config.yaml
dataset: "capsule endoscopy frames (Kvasir-Capsule)"
train_examples: 42238
horizontal_flip: true
objective: "edm"
cond_dim: 256
num_classes: 11
optimizer: "nadamw"
learning_rate: 0.0014
eps: 1e-10
batch_size: 128
Rows from expert 12 of block 5, named by matrix and row number. Rows with one number belong to one neuron. Each number is 500 + 50 x the weight over its row's rms, rounded and kept within 0 to 999. All counts start at 0. Numbers have three digits each. After the name is the row's rms in percent of the matrix's.
# up: expert up (model.blocks.5.mlp.up, 16x192x192), inputs 48-95
# down: expert down (model.blocks.5.mlp.down, 16x192x192, transposed), outputs 48-95
up.47 107:570561483532487540469434513502558505514454535428500547419454462509542470568515518467498583487518481607438449501475437434505434487530537484533428
up.48 090:480539538552424488524526524465454523498480481508562478484516480671550387526537512485495567488490435566450463552528440519577512536531469525518477
up.49 090:460519480406445531484429552541545415519440570461556496453472477540490511577494483577532499544558433500525577561533496470554476553490426461578610
up.50 104:491459481577516485474547511482535373584532406423522566536442554543535500499424499433377502475536493495570486433427508450435480383506564567530478
up.51 108:405490506452490505505491538519500499497530499371466556434503383543504443549539522518531505537441445520483478505491512472547490441509464468463481
up.52 145:458563478489462537465400489439502512515481458500507512509477466495554441517504505581452576363444516542495475591540460460535464532514463498460548
up.53 093:567505492350513515561435493483470509444420422427562532535495476528515498485538520499451450493495469487335568523468501452528573549549432503475465
up.54 090:438503494469465456562553427563460440433536477426535469428515597506539481568448500560505530580513467466551481472552514484445554471434485577462654
up.55 103:530561500467542570513523502520529566471501453507461528463536527454490536419428486488534578412611465566543488502463493519553518534462462470547493
up.56 098:477533433546552515544543528451408489498442484475494525426467549594535537541527405539532472503505489511361605551556507468559422565485516435515613
up.57 093:542481507539505506502505435507488352421542503519549505414482576579496502566498507525570556547496456428485511536519526398373523466445471568461506
up.58 101:525491396570479557461522518470598425530491509480497541515481548588495479508497363450490476490564510517475461494484558491431477489540557507620493
up.59 098:492544409497451514552572522535503355457433511440494537554503511621545517520582468535486544459443449527535523553489500394491522558460486523400483
up.60 081:436566588467538469490472565544579443549492528556532504524460445603522533462491524486397507518371444447556433538499568469562447570474537479528469
up.61 098:520514536570545489526411531551518511525479508486516501449482498571487554572493437599460517610457511527517491495473536537500463465582483544606504
up.62 098:518554562547491509502430555477501514485524527469581515510542503542512480497487486554557558449451535504507477526459471535502469426521490535439445
up.63 105:509541591565533514538533434521526511583523520525500561557558517567556472485545377495450577498455538516538517494511546616480473517559504587496504
up.64 094:529524473546525520466576478465490472490491552453358504559491430613561489447495422458539474461592494612493459550504576400465533512506519549494525
up.65 092:416535518535447461510570477505402373416486527510445588504525521543476583498487529533397551515565399500506526544451515508485475555494377449430533
up.66 099:523602478480442543531473483509464498511485485449522550520470473464492429437445547535448552464522435510481513585410547430622500539447447512563444
up.67 083:543488455562532555533490539503519569588528533543465503414520505628528517510537473572559581463451517513504481506462557529492529483472452466626503
up.68 106:428512600383471564518424532514565469512523603444475511528457433530457458472337464553417484450484522572453508575476465452530455510550395556530467
up.69 104:453495618491619502502555438530510448525503546414599500517485464582479509573443541506480515545398506538453548525469573493476517482471517520441483
up.70 095:531501421519528532481492486488471568490495438478556530573459437486560451607467507482553467336523530544499528485475471476579449513457595471533474
up.71 131:442519527412500531554534427473443470532454549497452497536493515443528434480455452532541552440553437499473538554515522513557486573470400469499558
up.72 106:504448532514424530467399485534615489460492471482438516481513472495576465490449428530453528454418478455523533495483538533445500539440549474350489
up.73 092:431450507451473523548481518455410432471471555397583447471530530551561452500488458588403479461498462595491468573506513521496497508564520540457501
up.74 082:520471418452444504446428463485459440508477465479542502487453535551496499552404494523476572428589489522500568587613489432586495529548436539474490
up.75 127:469514495398460531558480484498412442514474457466513524546504523500542496479554450488436463446422455492335514538469526522482433554503462479461464
up.76 093:511485469408462544604526476508462566477434504471580478476460539429478483553556414531466557539528500437450541504612543496434483548510463508467547
up.77 107:524585455526509512528488507465549392509482482519547538542455546585559513499487504548475502449536448558517464549521480397432491536526412536464501
up.78 102:505501488479552539501407520450618446486454532422487489473447514519516465535464530501523500502587471486448557611493459491492530578571479517596619
up.79 090:489504440502552481578473509519403492485448553476555487498518542556570454606451509545442493538406574584363526552530527408490479549516548544530575
up.80 091:448541531552491442481532450505489438470536519399541484487525485602534505591483439559443467500455436493602508569514411462515501483505515519418612
up.81 101:552534449547481475493378549477522493552400540538461578489453550558507528541585541540405499453579508538390555494492503442521511494528515497608453
up.82 127:463548455486479512511433514432498488545469598418495531502472575514531493519501489530476528431498487520514511524554459524508358555519500533485521
up.83 088:452526444499462495522552528584487394537448529557533517495507501514531543531512493506497544564555408453478610476469517504518524479482443521531508
up.84 102:521546569595541488473478558460463482483491596507530555478512649551533495512481488502531520458553512491459508544505524516447460542427550439527588
up.85 088:462572598504587504504525559489501575500483622465541480424533522632485517525510447590436541488457386451435505591493519558508437552470542528409486
up.86 091:492505523466450511545473411544556525559545482356555497487514504565508487485444436539369504510488465445486450525443542546557523483575501539450526
up.87 094:514484350558495538468476542476625410515497496502472529533514469575544476588454439483523432458535491541558431483557530484382492487539500496559555
up.88 083:484522564527476554484468554449589446489424634453468572456475566574539527542372480506383508485499463458518508558521511566468441456506606502535578
up.89 099:491556474462474561451437589469437433499454518540546532485453486523462507540507566490465466416569462453465501526542533378594467470489466462502531
up.90 098:510532538538486507488428601482464468378455487569458544437413560519483563536583576569530518494537429550464524565529488489501463596481467444518509
up.91 107:481498498506460504497441374493516502506466581393487507500530485540573427562475416581480476504451451513445470497423535491546505508533466525474517
up.92 094:525498526548404509473429354477520589505486594437509530449490498531512427479463440497363457524483505534538445520537534498572533433500629446501495
up.93 107:536507449533412497449491473530418514518542500522537618337496468434446510471519462573416620419486423579511510551529480487544442511538621582545535
up.94 094:454513454439461521553468550555607346490509589492500534467521480475567430504504447532471506475433522485403532577505561450477547489384467461445596
up.95 100:453525636474591496536467463539477514571487529557534558528495535495485508533436480555407550469506565510575524548508554535525512535571537491476568
up.96 092:522497522516472511494516537494542625539572542476600452463549491486568483508495463534481543485459393463402472505569478541588517458411461530420568
up.97 134:454507436484409540482394424502434551487508437462535511464586439493524472577561482501571495487451539554592556571501533462530550441506527478454526
up.98 102:470476436571467519543560410433454518516424559379512502550479498582521516434514429514517544434652433521515517546522537480567476507509467491461559
up.99 092:512584504504474515514494473563470479462454581437521516445450515662471492547452542511493618508475499537482452541492527531501394466550534528451526
up.100 112:500560452494518451573436444540594423457493582422509492503531555556478527482426400497485488494551431449576567469486521557534457493470475477509559
up.101 107:491466605432492535488450459494460558504484559449553553474547559512523479440534458524394460524493439452464509514520504579484500535458488475456523
up.102 086:501546352415481474547496460489554551515518474454576534558551505487574481628486405557534494551438546590469514520466584538487481511556527539503449
up.103 097:519482518495537547512481459514549521471443500477503564455509426521533457477394484508452514523499470569612530513526543448490506516471443538477493
up.104 116:435555545492514531523474522446534386495539591435464523458472494515538493543514537527501538473556520542459499562494520489499438510535564568429502
up.105 095:526466522478517486401421485506514442541472516530529476509501482550566521504488488547632496454483489557599587532503481561527524535457453494572607
up.106 086:561548403543553504507515543483411450586615545545589522518514491519525520472453460558500564457587464536555488517561548467549514457499507496557543
up.107 109:510513500428512530505590447552540399511436511536484574469486513540487494514484603493487452487528413545372435414396556488541469505574482515509493
up.108 087:485500363438509503489442482499531458508483476434549500473549582480529472541533479440553473448626497485528565533463492558581493513489472472560536
up.109 121:538528504420386470471514541469558475585556561440537502532487522459489500594473531466410477368495511510621542589562469474613441538549549553453433
up.110 089:510508523501544538495554462472580386551532435505462486493416511541488454434471547512422489488500461453410510530529539462545436453550524511484484
up.111 095:464475518529442477512476478512505406433466553465464500450503522442476423473406466510277515548542485458490463543485533507478502470559579534447596
up.112 087:505536593460417445475398413581496444528516555332559525403579464562513493531425437517431527525506546527568451572502533524577528362558607563447455
up.113 090:474490459535498455453510564496493537536485476469593469458522488528485484556581465550536525483450498449510601531510497517543550547525421557511554
up.114 102:393517488467507474483464473484465434450412609458529521591519506439554436574451455541415480477509476481449456563489534491580415476536455492422600
up.115 080:440480517449365450507473490522488654474498511490499489428536566584503496548517490448585462431460446418536503465553487616524488486460442537499520
up.116 104:507541545457448495490479481541484484507462481419487545500568528609511526595488477569507497534442528506443481499480508449541516602551377536497562
up.117 085:450538580467445563488484498571587532540487452463402485448460541556500496441462486530425548470397539504576496457480511485491426425421489543578519
up.118 101:419531474536431521499550439431499511487510399542579492441483491520521480494450472538574500427529513498563547518550468499560478580490460508508560
up.119 098:483501434440452462461408571560547485530423566414576489481518572515490497602492451523447514555556406436459499545486547505559483509508442543538544
up.120 112:497538590430523515530448433505543390540529523535526570479528582507555526556449375519358511538472514530493523551491540576468464509595549548426495
up.121 087:546518564504500427540536506488461473515491539329526439480455489573534467579505468620360516485447483509477555575466475437553458563510405533509567
up.122 103:544506400509477487508458464458473487486442455442509487521623545571592476528573472500542452414588488506582505535520483559487438573502483529552584
up.123 084:598497485433471462496480495548489502548507590482528455431543470570499477579541414664620624527481410529472544543509493505564543436484452413563533
up.124 102:475546542494386488472456447508451472513460622452527593436497471559445511455424449492440534465529441573407466539557509475539403533586553503501489
up.125 096:525450452488391475560603588633542421508477576489373506474522585513460477550508507500340431583513490488420513502475511466502497532482529450510490
up.126 092:512534609535470502477454576487566378499430555459455493423502500544512493496460534485409534492582416420474517542515461455455474528441510506429534
up.127 096:512511375472528556484529443575406491468401483549496500475472601522528533502467508463536487507547479483533568502433492461459587570487411579618537
up.128 113:452597488500445470503517500540473535505454526398522522514552488538562466546483453512481519468401459531446483552471499490519438500544497494460483
up.129 097:486515442549530448507498457465483480496383532485534487528450497564532486576459444603491518446499550558548444511543515529514466508568459487557583
up.130 087:517561560527524485499557513497401422514527460495469456491488549532537514450560391420515534556569395399420527468530467493470487559406489546495552
up.131 096:553516468488444520576514584556571438544478502530466540485549502423502501536476442540457443529459530500494470558533508436378496594564446494464505
up.132 104:480515476574558554551562487488476506440515547493519523471477550563548433530434454545555537468531491469492442531601520544526418506543557446519486
up.133 095:525591541457508557487561470454509524525529473438460531509492533571576508477577458511598521513448479511332455477498498504440440513479441522563545
up.134 091:536563389517543596538627596490554458498497450613536441410470471538494537438599502508533476474566473485527473479534540455508527522443425502480522
up.135 087:514528535552466524496467482539565443453467549458490462366526489521482465455454375643470559467436424575476420599513444512546468457417500422468533
up.136 085:487583386487374489495535572598491589482441540532551506437491550482427494499542498450466446546497465497497489493475519434505520512463413491528508
up.137 097:540496523496447544517434398565548670503444457510570504525432537548490462506465525514545465494468419516628533497468544490592542545458542489592504
up.138 092:442551516410465562545403458517488438450484541494505460502500544551501495486501418506424537524487457501397520489433502491475535542538519443464549
up.139 097:533518365528498565503499581484576457538494496429507588476542473469531564524495373577475512496616439514467495439557504563581450462546563411515513
up.140 088:466566580575551556466437503484473534493556493565531501491472512554503447466544493516397501463437415527528418417469457487513518473519549429487493
up.141 109:492496439550506586433524526464390539490429588552502499423532535495518415494510455586541474478453525541361456549472525538561551606511388484524542
up.142 104:508537489462478522517508457566516573524487618535541523495491491455484496518528393515340571526526488506424523498431573556600496509557519462357444
up.143 095:528534531451493527547514576477471491522469533472553533515522535550435508584396542506490519449518503515379556529498564523449469561461513587565500
up.144 106:518504494582550562508464504462423492433461476498528484469509515539546504514466405525578510430577480504558510595573484524443530603471385478529545
up.145 101:469547490499473544496546484501464560518514505464487512554506445532529519516472548598495493425450530525517527527501546453505478499566478498421480
up.146 099:512539442530426541460496571522438521518486536483537533460510469543498416548509480476384482495482497528411486469552529495558486493530574470410404
up.147 100:444598522470459441504496556552451488455477531407513519525534480563494511544439570523492554497531483459479527576476521445480491471487426473413493
up.148 091:485515529510486554484465534516482436486411551481342491422495502477459502506464483474492469543493474505484421585470559408479444541460478489520481
up.149 110:477583519469450599474455482513488446525517542415448513407522466572465508484572473591437449542512505540422503543541507518528516498499381559509560
up.150 115:475505535530543526540524541457497540498497512476497550557498531593590495549497589566542535387469453510454456515477486509545449536489426533486425
up.151 103:534510572445592516468416553531455526525439587460511474515543513634535517488462489556416560531437476529460536488477554520529474544508475543474515
up.152 086:489514510518521499488495450456464487550484468524561481462511498527528482510487471497525450550478486521467468410473558490538520558523455532534501
up.153 114:470548424511503520454564519481477481499479484479544507534498507509566484547547546571575556384551394532504544602550495492509453600490426494471552
up.154 098:399501559525402540499584490498512544492592560413507510458468432509465434542479480501385407520440463491613429501503442462531498448490610582430523
up.155 115:532486534573632601394514544432444482530442612417445498500515509641549501513525579533529473450481544560409539449490513545495507451454437508487541
up.156 113:467539485578450555500468534506520444461518529445456518548519526615561485535424487528422440449423481561458439551469482447492492525556384527501515
up.157 089:560581488427434528518491511546532487583470497543521485479521536482452504501470406512505462582633433490601567498493517466459563490476437456556560
up.158 107:438562399475483470487481568452458482520484484508586473533504483444564493558465561511566561390632461490558558584538487483563469544523392519511560
up.159 107:430570526479493532523507494489446504497508525432490518506511490504515533496493495529447519452612473544512475579495554352611509501489481486448555
up.160 099:491506527556519511503440531485498476514458467509479576516491539515529522567512563569473602408428534548435440569509513479485461545567534496610464
up.161 110:391505550463488494517503446467475487510541516530503543531472522474459465488482566507340477437459457505569440534482551579502511456550500451426489
up.162 099:428550567554480504444463497618488542489472554463583533415550419546477490499498602624448558531424531484569487505479525506567537431526456490479532
up.163 102:482471476520532544503451497503611553505499592460509449503553505542498514448477416513481490456507482483535457504503515524570455533487471490532542
up.164 135:521507508466494543494462488522600457471436565453478510511492469478539524553423452564494550461515500593408612524462475412617482540469623424489524
up.165 108:507564502489564481494434509483475506528492535380462474511523440633560457604487391587453503479392531518559530538534466488478495458520551486493612
up.166 106:442527351557399494459499486430506541453494506505500499550479488668543494477528537569561571409481462536527508549500453545594473549575406447580524
up.167 101:518434501461461579560444566501580462495448468461504476465504552462502537488581493474482479490517542488546482491544519561444425572514512589429523
up.168 084:554496485554479525572510505531526427536562523457478495545541583541549469527532525489495508562544438449513494474528575522422492494530544485472504
up.169 112:506562384425489566567500532511568401509550481435471540466520517513517423521606515492532462508465492493428456478554511401483519548560542539489490
up.170 112:522592466515551510519445526435433396463471542445503532502495492587548419637458433506414485486493494491517447585521506430476441527514579501441551
down.47 094:452459419445486432502456542473503499473476540473545511449516428534426616456521530494487526495499574550599402540382470528458551526420538487365477
down.48 090:534502586446487524481496438475553467531516634462518489544511507440507526441539398442523522538523445491629448479476460561512558456482495481514552
down.49 083:421499512508473395506570447398544500541486525565480465478542487491445510534524422561487438464418495483513453525506463567572409529522465468468486
down.50 093:469481490419433492489512544431488432532492554457555544460480551494500525416512438550467465542472477500616484456492527472569490557479474464448538
down.51 106:531445580468472523531490464499502556520554517529461536471521462557503555508462556519490521588511504466462438523573490503401516539487478496493501
down.52 164:511474566460550429466446457538463352500500526487453495476545441358513474493499585530392520547518511522549527487450517486546502502460574517496461
down.53 092:441511409514544582496562521501421597495483554486470495514534454588491532481524550539430479499509462472414499562448573572560577583520510520392500
down.54 084:440542497510477416499547498504528495507414451490371466391501493545512566541461587562631506484505522498566507522535475536531477586547504532446518
down.55 110:577478424461478502533523454519354673498480525539518528517467394602469536518502717511507510491516507534496481509484501538437558528518472525448535
down.56 082:487479396514558479483624412503502648462517614472471468452501521580555531465368447521437521514497490494403473481494480562438484519484477501443470
down.57 095:468511522474536594494457511483575459519485382537503476481486557453555468477386442530491446526362497403527491510651518442427546573477529480584405
down.58 098:431535462527501441493576521448499633556518501583541482549500511477520529483596408490438438519512592470599514509570509535581523524497486507428548
down.59 096:520478521496545601508441502480497514515571334472504479467559569418520558492477584492551417487465448473517422501493457530470470518519526675489491
down.60 083:492532543538515491434445429453541355484583451572509515492514530481520492487472486533508452473509401462430509520501495524586502484544504510535495
down.61 097:518508592505494512560491493486489536505474474466501475482527535457445511562446399495618497426496449541460511440450475443451497480550607547557518
down.62 098:565488599450422518548494422515545542445485558508527502418484410543525507502427536488562518508523530519526532525444540474470576564498521515582533
down.63 097:468528613473485464535613458458465477525487402486525509555513483504487523508484411530643540531517468483475440440522469484574545530478479518528559
down.64 097:467437519454442617480546605477532422554567483537544518517582575440564489487477414505485463537501485534483463490610543455536448447483396522643501
down.65 087:512478621423598558536479550459480420549573486454471505518499476414491530487477516551485468539419486462467529474475479492489447610494453474599456
down.66 080:458531527543518570390437458521485548523495447498550519518504569581464500509489599463626494487517553544378450574411473576462556513498409556388551
down.67 092:596520429469469446501478513415414619524524508482486465518458497575526502481423523535394497539550585486595437521479559507454542526513542483487542
down.68 102:494528491543464517484520447476588481536513546581508498586471569480522515542368491569514426465518514493554499482554471550517479496435485541553520
down.69 102:516459571477513575481452481468507583486481350521482488519476392350501499514510609531531491496450431546553489468559499477436516539475511588487484
down.70 096:469542482561513451418336438498485615472463472426501539521531415517564508551569565509527518519501529531411543592486548529556559577473448511431521
down.71 144:473552404500493582477466525458412572543469479494565470537522541525433478416499570445427525486536499484453434564530487561503521504480528523475514
down.72 114:526450442450383592478437528482563559502499594468510459538483545445542490487501497482383533508544520479493458480504484496509540404444613414568496
down.73 090:502476451421449594482485453448432473465552544453534536522415489590568650511606525516549465443550499487546460554530493495458465519426566446471464
down.74 083:463504517444543369513496552446511404503496427426565559434492522531560523513391577509559447550465447438547495587586440514525450592479475438594485
down.75 138:538469517457406575473475469535518476495465484432442509487490497578534543471376527581543438437501407494463464478448497538545510579480442470504588
down.76 083:484496393518465569469479531493465602536441490562470468460503498571481529516572391523493565437505440509476452610454499531515496537551475503464538
down.77 113:492568407450487501482570584474628414540565573527538533509538507431513499412396339524415502486517448457592520491503473546590520513487488541525482
down.78 086:463458521507465463498452496456558532558455499354470511448517526429484487535624421571543427487449468493485515464527487461485455525506495488565488
down.79 086:503470493499498638529456419496414616480477450504541522563445522556521524486411539524574519457409504504455423501567523447451476501497408546549451
down.80 086:437534508490516528505548547485417493498550547443589505507544506426544578414528540475532464518509414485464504463515469503489471440540469562449530
down.81 105:450467372496376552518491507440496578463463562505442547498546474419477516486550524490409521493547398543483539567467472400514515570526600474408499
down.82 152:480473443530564393498440452527602365506462555431500489517545533445508497517470572538403492496562517539479552499457528556373492454480508470484452
down.83 090:459503572484538524484498429466530487506566573443467534458473481468442477534505360495462464506454442432480491525460491530568435617531451553499513
down.84 094:503464454550521419495577446415608571473430588495500446491513534420475494471521424513364532528496583482574469482479465501532508470457483454511437
down.85 084:491485535562514489518572380483482543539557554463596521499499460429530543486481382503523514489434467473386524462590437537555472520496369487574447
down.86 094:539562511518528652538487512460620492442510489454524505487551457527500528537506504482644466464589496527495437450430496446556490363470578508380556
down.87 087:414458483409486421443455475497515602517450353523592451499529515454547544580501493448449468547515627511483474500545454505412523493471419529527401
down.88 096:555580529480483556487601338558499468568523468491525476485504507502490450588526512440556509508563519473462525462547466522468491431462491471491517
down.89 110:543475445525519506493465511461535527479506505490505445561468445566497459445490575531485495451516482476397435505452538582565445529445524466358549
down.90 086:478551466496457504542555451403528523489468592545462395522516560528485573510444385470464450424421414504493465505563490509586444573575545442573456
down.91 105:539527547516465538459444481502530545485496376471480479501525527521440498498481488475608452468563548492422440491501530490555505469514469481466556
down.92 092:425546436454454567455453413498628451511559518482474548526448551532432480575517589485540469476602500491500524451491465513512528372455489542540557
down.93 101:446533490541410543559426493476427620469426494543446496598510489595591463512474546560415526514561491513538452567548589533542541528540543501458579
down.94 097:558460521604497518516546434534499464583579554540435496497573517511441468539398511538515439471400414450535506414502470481463486410503514486478527
down.95 096:468466503470425411492594410416490546492531592509542460514520452489533528470410395522428525516401487473564369441576458540481487499452460547430498
down.96 086:507545507597485614471516427484480524474452492425454490497496527585517546494390397521589429460543470521431472502534549476479524422542489497384579
down.97 130:523497474539426472551599573448559336540548532538448541476515444587475520511354549500529475440639406570503477509459492554457521477502532434465521
down.98 106:517532517471554570440534476564483646467516585458567519446537486489485476531573468528428497551555477495508536504561458490445523418552491495507456
down.99 095:492481518545514551497539453445546612424520476500499475477482462397500530504374541529546479437458485504521412493484521476528425444460541488457474
down.100 099:557469431507467443463583502561453456467498588512501512455468465558476508466504461393416475531507464538485471513481465523512586540578459410452582
down.101 116:554512499557508641444399499531454606507530528455423515514411449537469494537668459462452505434491483468530530477507506550597504478477619458534433
down.102 079:489510468547477526609481467495519507480436408444474515477561568459539536581516455517592482488510493541435473499477457452486520538543391572617547
down.103 086:490471530466424615450531455567534597532444485497501502536590589523524526449544450446479493509530474586433506428602440491554483510538434537457581
down.104 124:578463415484464382512546468476500497501513492470524513525514495473521484457524533534431499524447565515555428487590487594496553524537498457498502
down.105 103:436446551533532405502431491529481440462446395530531507456564521372537412550607504451475540545477554528446559470482528419540463449540487509637508
down.106 088:464449496566572479529505489487485553479480537462552508437489512466502502513499436478462475505455539507478439520477507525548550502537420408457532
down.107 114:528436517476558418519513506476462497553549545508467517488471470472394501566560625510499448538497412500628585552463543494431483525447543516524471
down.108 091:443560483547561409536479515467440498467459472469553460426529430548458479516696440412450557555395588468477448486442507550649416570540450446512531
down.109 104:541460523514500470464471505482516548567561475532486488486451373526484594538475656412527491495548564534576520452513511530395444472349499442437453
down.110 096:536493490510483521428598538524583421545509520568568550473496449547463515426356516507590524525499447496439512581566508479518552475460517453501491
down.111 091:531447583490455601508479459533562395540520503369486578560496417539444500526453567573613509517431445503534560504499464550454510459415450470530518
down.112 081:507486504484452605544427520442547515485505488476407520497528537521484537598412517454633550548576424520567477448497449505498539447474541506554579
down.113 091:485524554578580332520578479537365523548522534375477465475533453533542504553487370534480476501454416493519470489538518515556472574523483462530525
down.114 103:489452555364484587510564457536503638543517393500414508518499529505517493490467545505503456558466454497508420441590478540422462458457515557498474
down.115 082:463447445576534498493527466487537509490478528458426459418521535540449565594439458503507478424625467526488474520499563471456482421467444505423530
down.116 097:479529583484489498487600603451570425495526404478533478493586500415469504480462394512584431443507493445491574475495454435530528486480437476573511
down.117 071:554494411506455393531486493494491627514519510561388478514440552652480480543524520495473523528541551487499476539461634564598566540483527471570623
down.118 102:489522433489512493457498488503485511526539441472576540511505513513542551449589438433499485517496521513469605555505497499438482515521480415522559
down.119 096:526481542567477375574568506413602458500474614452491495509503527399427482516514360535529503436398530519562433488435452468533435495503484488514475
down.120 105:505467619465372529497497434453595548520475437485488516481474528434516485548401497483589499524431449520578440497525490547484575530517520580565481
down.121 082:465522442532586638441548456505466547490422531481495506532577440486463490523525570542597421521571474565358442468483441505470526465566559495483541
down.122 109:522478560547517431425412444505531660495441440450493465480466471523528484573630489551453607568414579488475469527546537551464547489485515478571539
down.123 083:449452443472541457530546445458582506496443489498491470493530545417496550455597546581417480520450522423524523551464445487552498582552522497573527
down.124 098:559450557419466562582462531555481508509540518486453458623495475616534421487504456550568444486566485490498485477538555487519562494443513515572490
down.125 093:484463531490548501492487469438452484485509443520520485487500444502495488503562605463535522497449482465477548562542438443506495512544433471547470
down.126 087:530517537560553441533537546505498474525549483505532533519520467482456556521519451459594457501440463446528520494466433587580487565571450549606457
down.127 091:476511386511484430508490459541521450497448480469529517473532479450520485510502509468485516548512468532517415426441542520543447470564433437524591
down.128 104:452534543444454563505580454530480502502471403483427493521538550384505525553396449471602464479489430565496493489527503463475490431542482486470578
down.129 093:504546477472448344558573528510443584461551499436509523503452460543466483507550621518507467489567468504510483484446464529504512559504473488466552
down.130 082:456513542534601572521463522489514500455556561479538560486521618483483546505480397485439493546480543476513517556521506457548557537451505505487455
down.131 089:502515439515326570584572558536474541544509488596500470483508539520518502462409367402473486438527545507560493512488492475540577525536472519514532
down.132 099:545548475471507500480555518487463574537546602492577437533528455502524543483489354412478555463535459566604455506517454529492524554524471457500504
down.133 085:542529437483501518466588568474556423564530517538500461506483483565509493463553355480530498448535463476558469526503474488556536577434497470462424
down.134 100:561487463467527407498506529454504447534426474472525478512463447606511577486460634529471487487591514488458471510518536581540524518491466489526467
down.135 079:424497449557522455476546386514473399461472574551498499461558425606442534458532486502463449501682419485510460503458509515592480506598460434492560
down.136 086:445452483593444383566496508502499519525491461553532482407534518521482486544490501427411511500561517455517564528532502504455554507561482482528574
down.137 109:423456367374469582529414559467519543506489529494523563517430532428469498484484474492459518559584548502379446436522505490505490456472551487524516
down.138 087:493451466507412574477409434508462486538507392482461555519442498442484562545522441512518469474510517567613537427559513493533430511523505463637471
down.139 095:542565532415449535531423508474604683481514500495519456534412425538513467546535440546423473462533494489640420490536564526491487535528501486479496
down.140 090:489474401428477489498521439546396526488560545526484509498428577644441473466497450508414433538547450460625473421549517528604486484509558399527407
down.141 097:555529378442486500561505561490563510444510572491549560447530450596444544524522514526362470464631490547557466413424568540520534385528529436552481
down.142 101:532512478496561517441484467447603653516529438534445498508466506414422498545520484523509468424478466555357524505444588581499450614466489471485541
down.143 097:530575473508452595532513445499585574502493537562446477509541537441523553478382415491520534407478448544395454478458543483511381566394444457421468
down.144 106:473431463456552444526385526480490584481475431510502526527546496489554512530452514509381517589523522534493503504543541512451550426504496535455580
down.145 097:527555478497474409535508454446480515472502477492486460439446497588477452507432481508586466438442460500411424455517510513482532564455432494529495
down.146 102:439484530502495478505407431447540543536514512515449518489516497549520518586468670565438504492603528454413570528457512576494513486566558470520547
down.147 087:478500626484489507494603480483482567536492472529464459472550509433489536580480485535592381433285521507499489494466519516436482523513472519515456
down.148 093:570441529516528549432414433497523506459532412601425477519517485538505483464431481498553498472445521470492514525456526483531475529408469393533464
down.149 104:531469484514491654482494500516479562512576489531565534523510445561515463510553481474467523526584495513585503550521483537480529404481587512410532
down.150 112:551529461494368471502484397514552685506407571538449472510561541474455531552515511496501475440551443522493504449494479523569526448601525478402568
down.151 106:503517558558517505467429471513467605504469396496470499508466490468441495566593609561534520496380551536474467475535550495351512561480523592626431
down.152 088:528459548550575480497402542503462358567481553493460467505537582607503569485456411519546485497516532491578442458467455470531501483406445455506443
down.153 130:515498435487527424502539521502368560496489454517544499539580514426521549386543486439456572555419500541498512510524372507540518469514485526501569
down.154 094:510538522476507568494530488519522409499527474501467527447492439581450515486494573468543519490588462508592552452479495446551442454434497494428432
down.155 109:494518573551580488520392554463484434478455417532514454488531476469449442560573562489499461534452565458490477484516514511538519560409502489578391
down.156 108:447529536448499566474602540483556476503511533530548531511468490500442527502445470521515426448589464509518556515446499492508495480433534504505521
down.157 085:447489519454462388563538506444393465512475431533537483488430460397475450502583383434440478467502511535525419468492470477564447574520428458545522
down.158 117:475490460512500382519510562476436555524510475510546452520578479484523517437577492505405541508429522497477506498523423559493509545510560492445543
down.159 092:522498481469476590463487519551525480499523435533488474568489550558535518448451528487513463526583519543459478487575536468378454447444463578488534
down.160 100:480524536369431485540640472450530478498508555566531490476530569473465554539523369546462420419474457452510511496456479523548525512524438458704521
down.161 110:486410515393525562499516535512430464555558517476473536489508502499521499485531638562457405534540467468577481442523516478526463424477527523513494
down.162 100:488525466430484568513465473455491577456480493527437473489492562598450549511385333471486422403581552437530461489530506452517513523524518427522489
down.163 107:598583549457475534505401503607597488518503469462521514523511535497471474560389500516520467523614468527495476496566536457536580519498478568452607
down.164 143:575450424480512550516454531476418583527569613458476451505480483521489522544523560465340539537595512487642432507442483557473555461536547506521490
down.165 115:501545553511508619518464453503485539459486452428509492501434466426526509454526563503559458459502387482550451441460484450539493574511516511506494
down.166 121:513497521489479436474564468565535552497505533401545486473594510366541540517519441510485493556523406458418539501599449503594532472534428523471507
down.167 109:523511488592455469465478448564523618447412494515419539409457516525521441540437513539556520482561551571462541545446500449518534467458528506601537
down.168 083:436532593545619507500354503389510510498489516485535428520462539604418426569489470520529530462508560545579495555455581526520508473476560495500524
down.169 110:487481457536502357487619467475573632551538532567520487424548491445487544581562551473422477554386499503491567458545495522445565516475522500603484
down.170 110:541516439595557567507463460478493638474481540529582505537518555450543539448491443418499430491493494498553499483469465519482553452524505495549444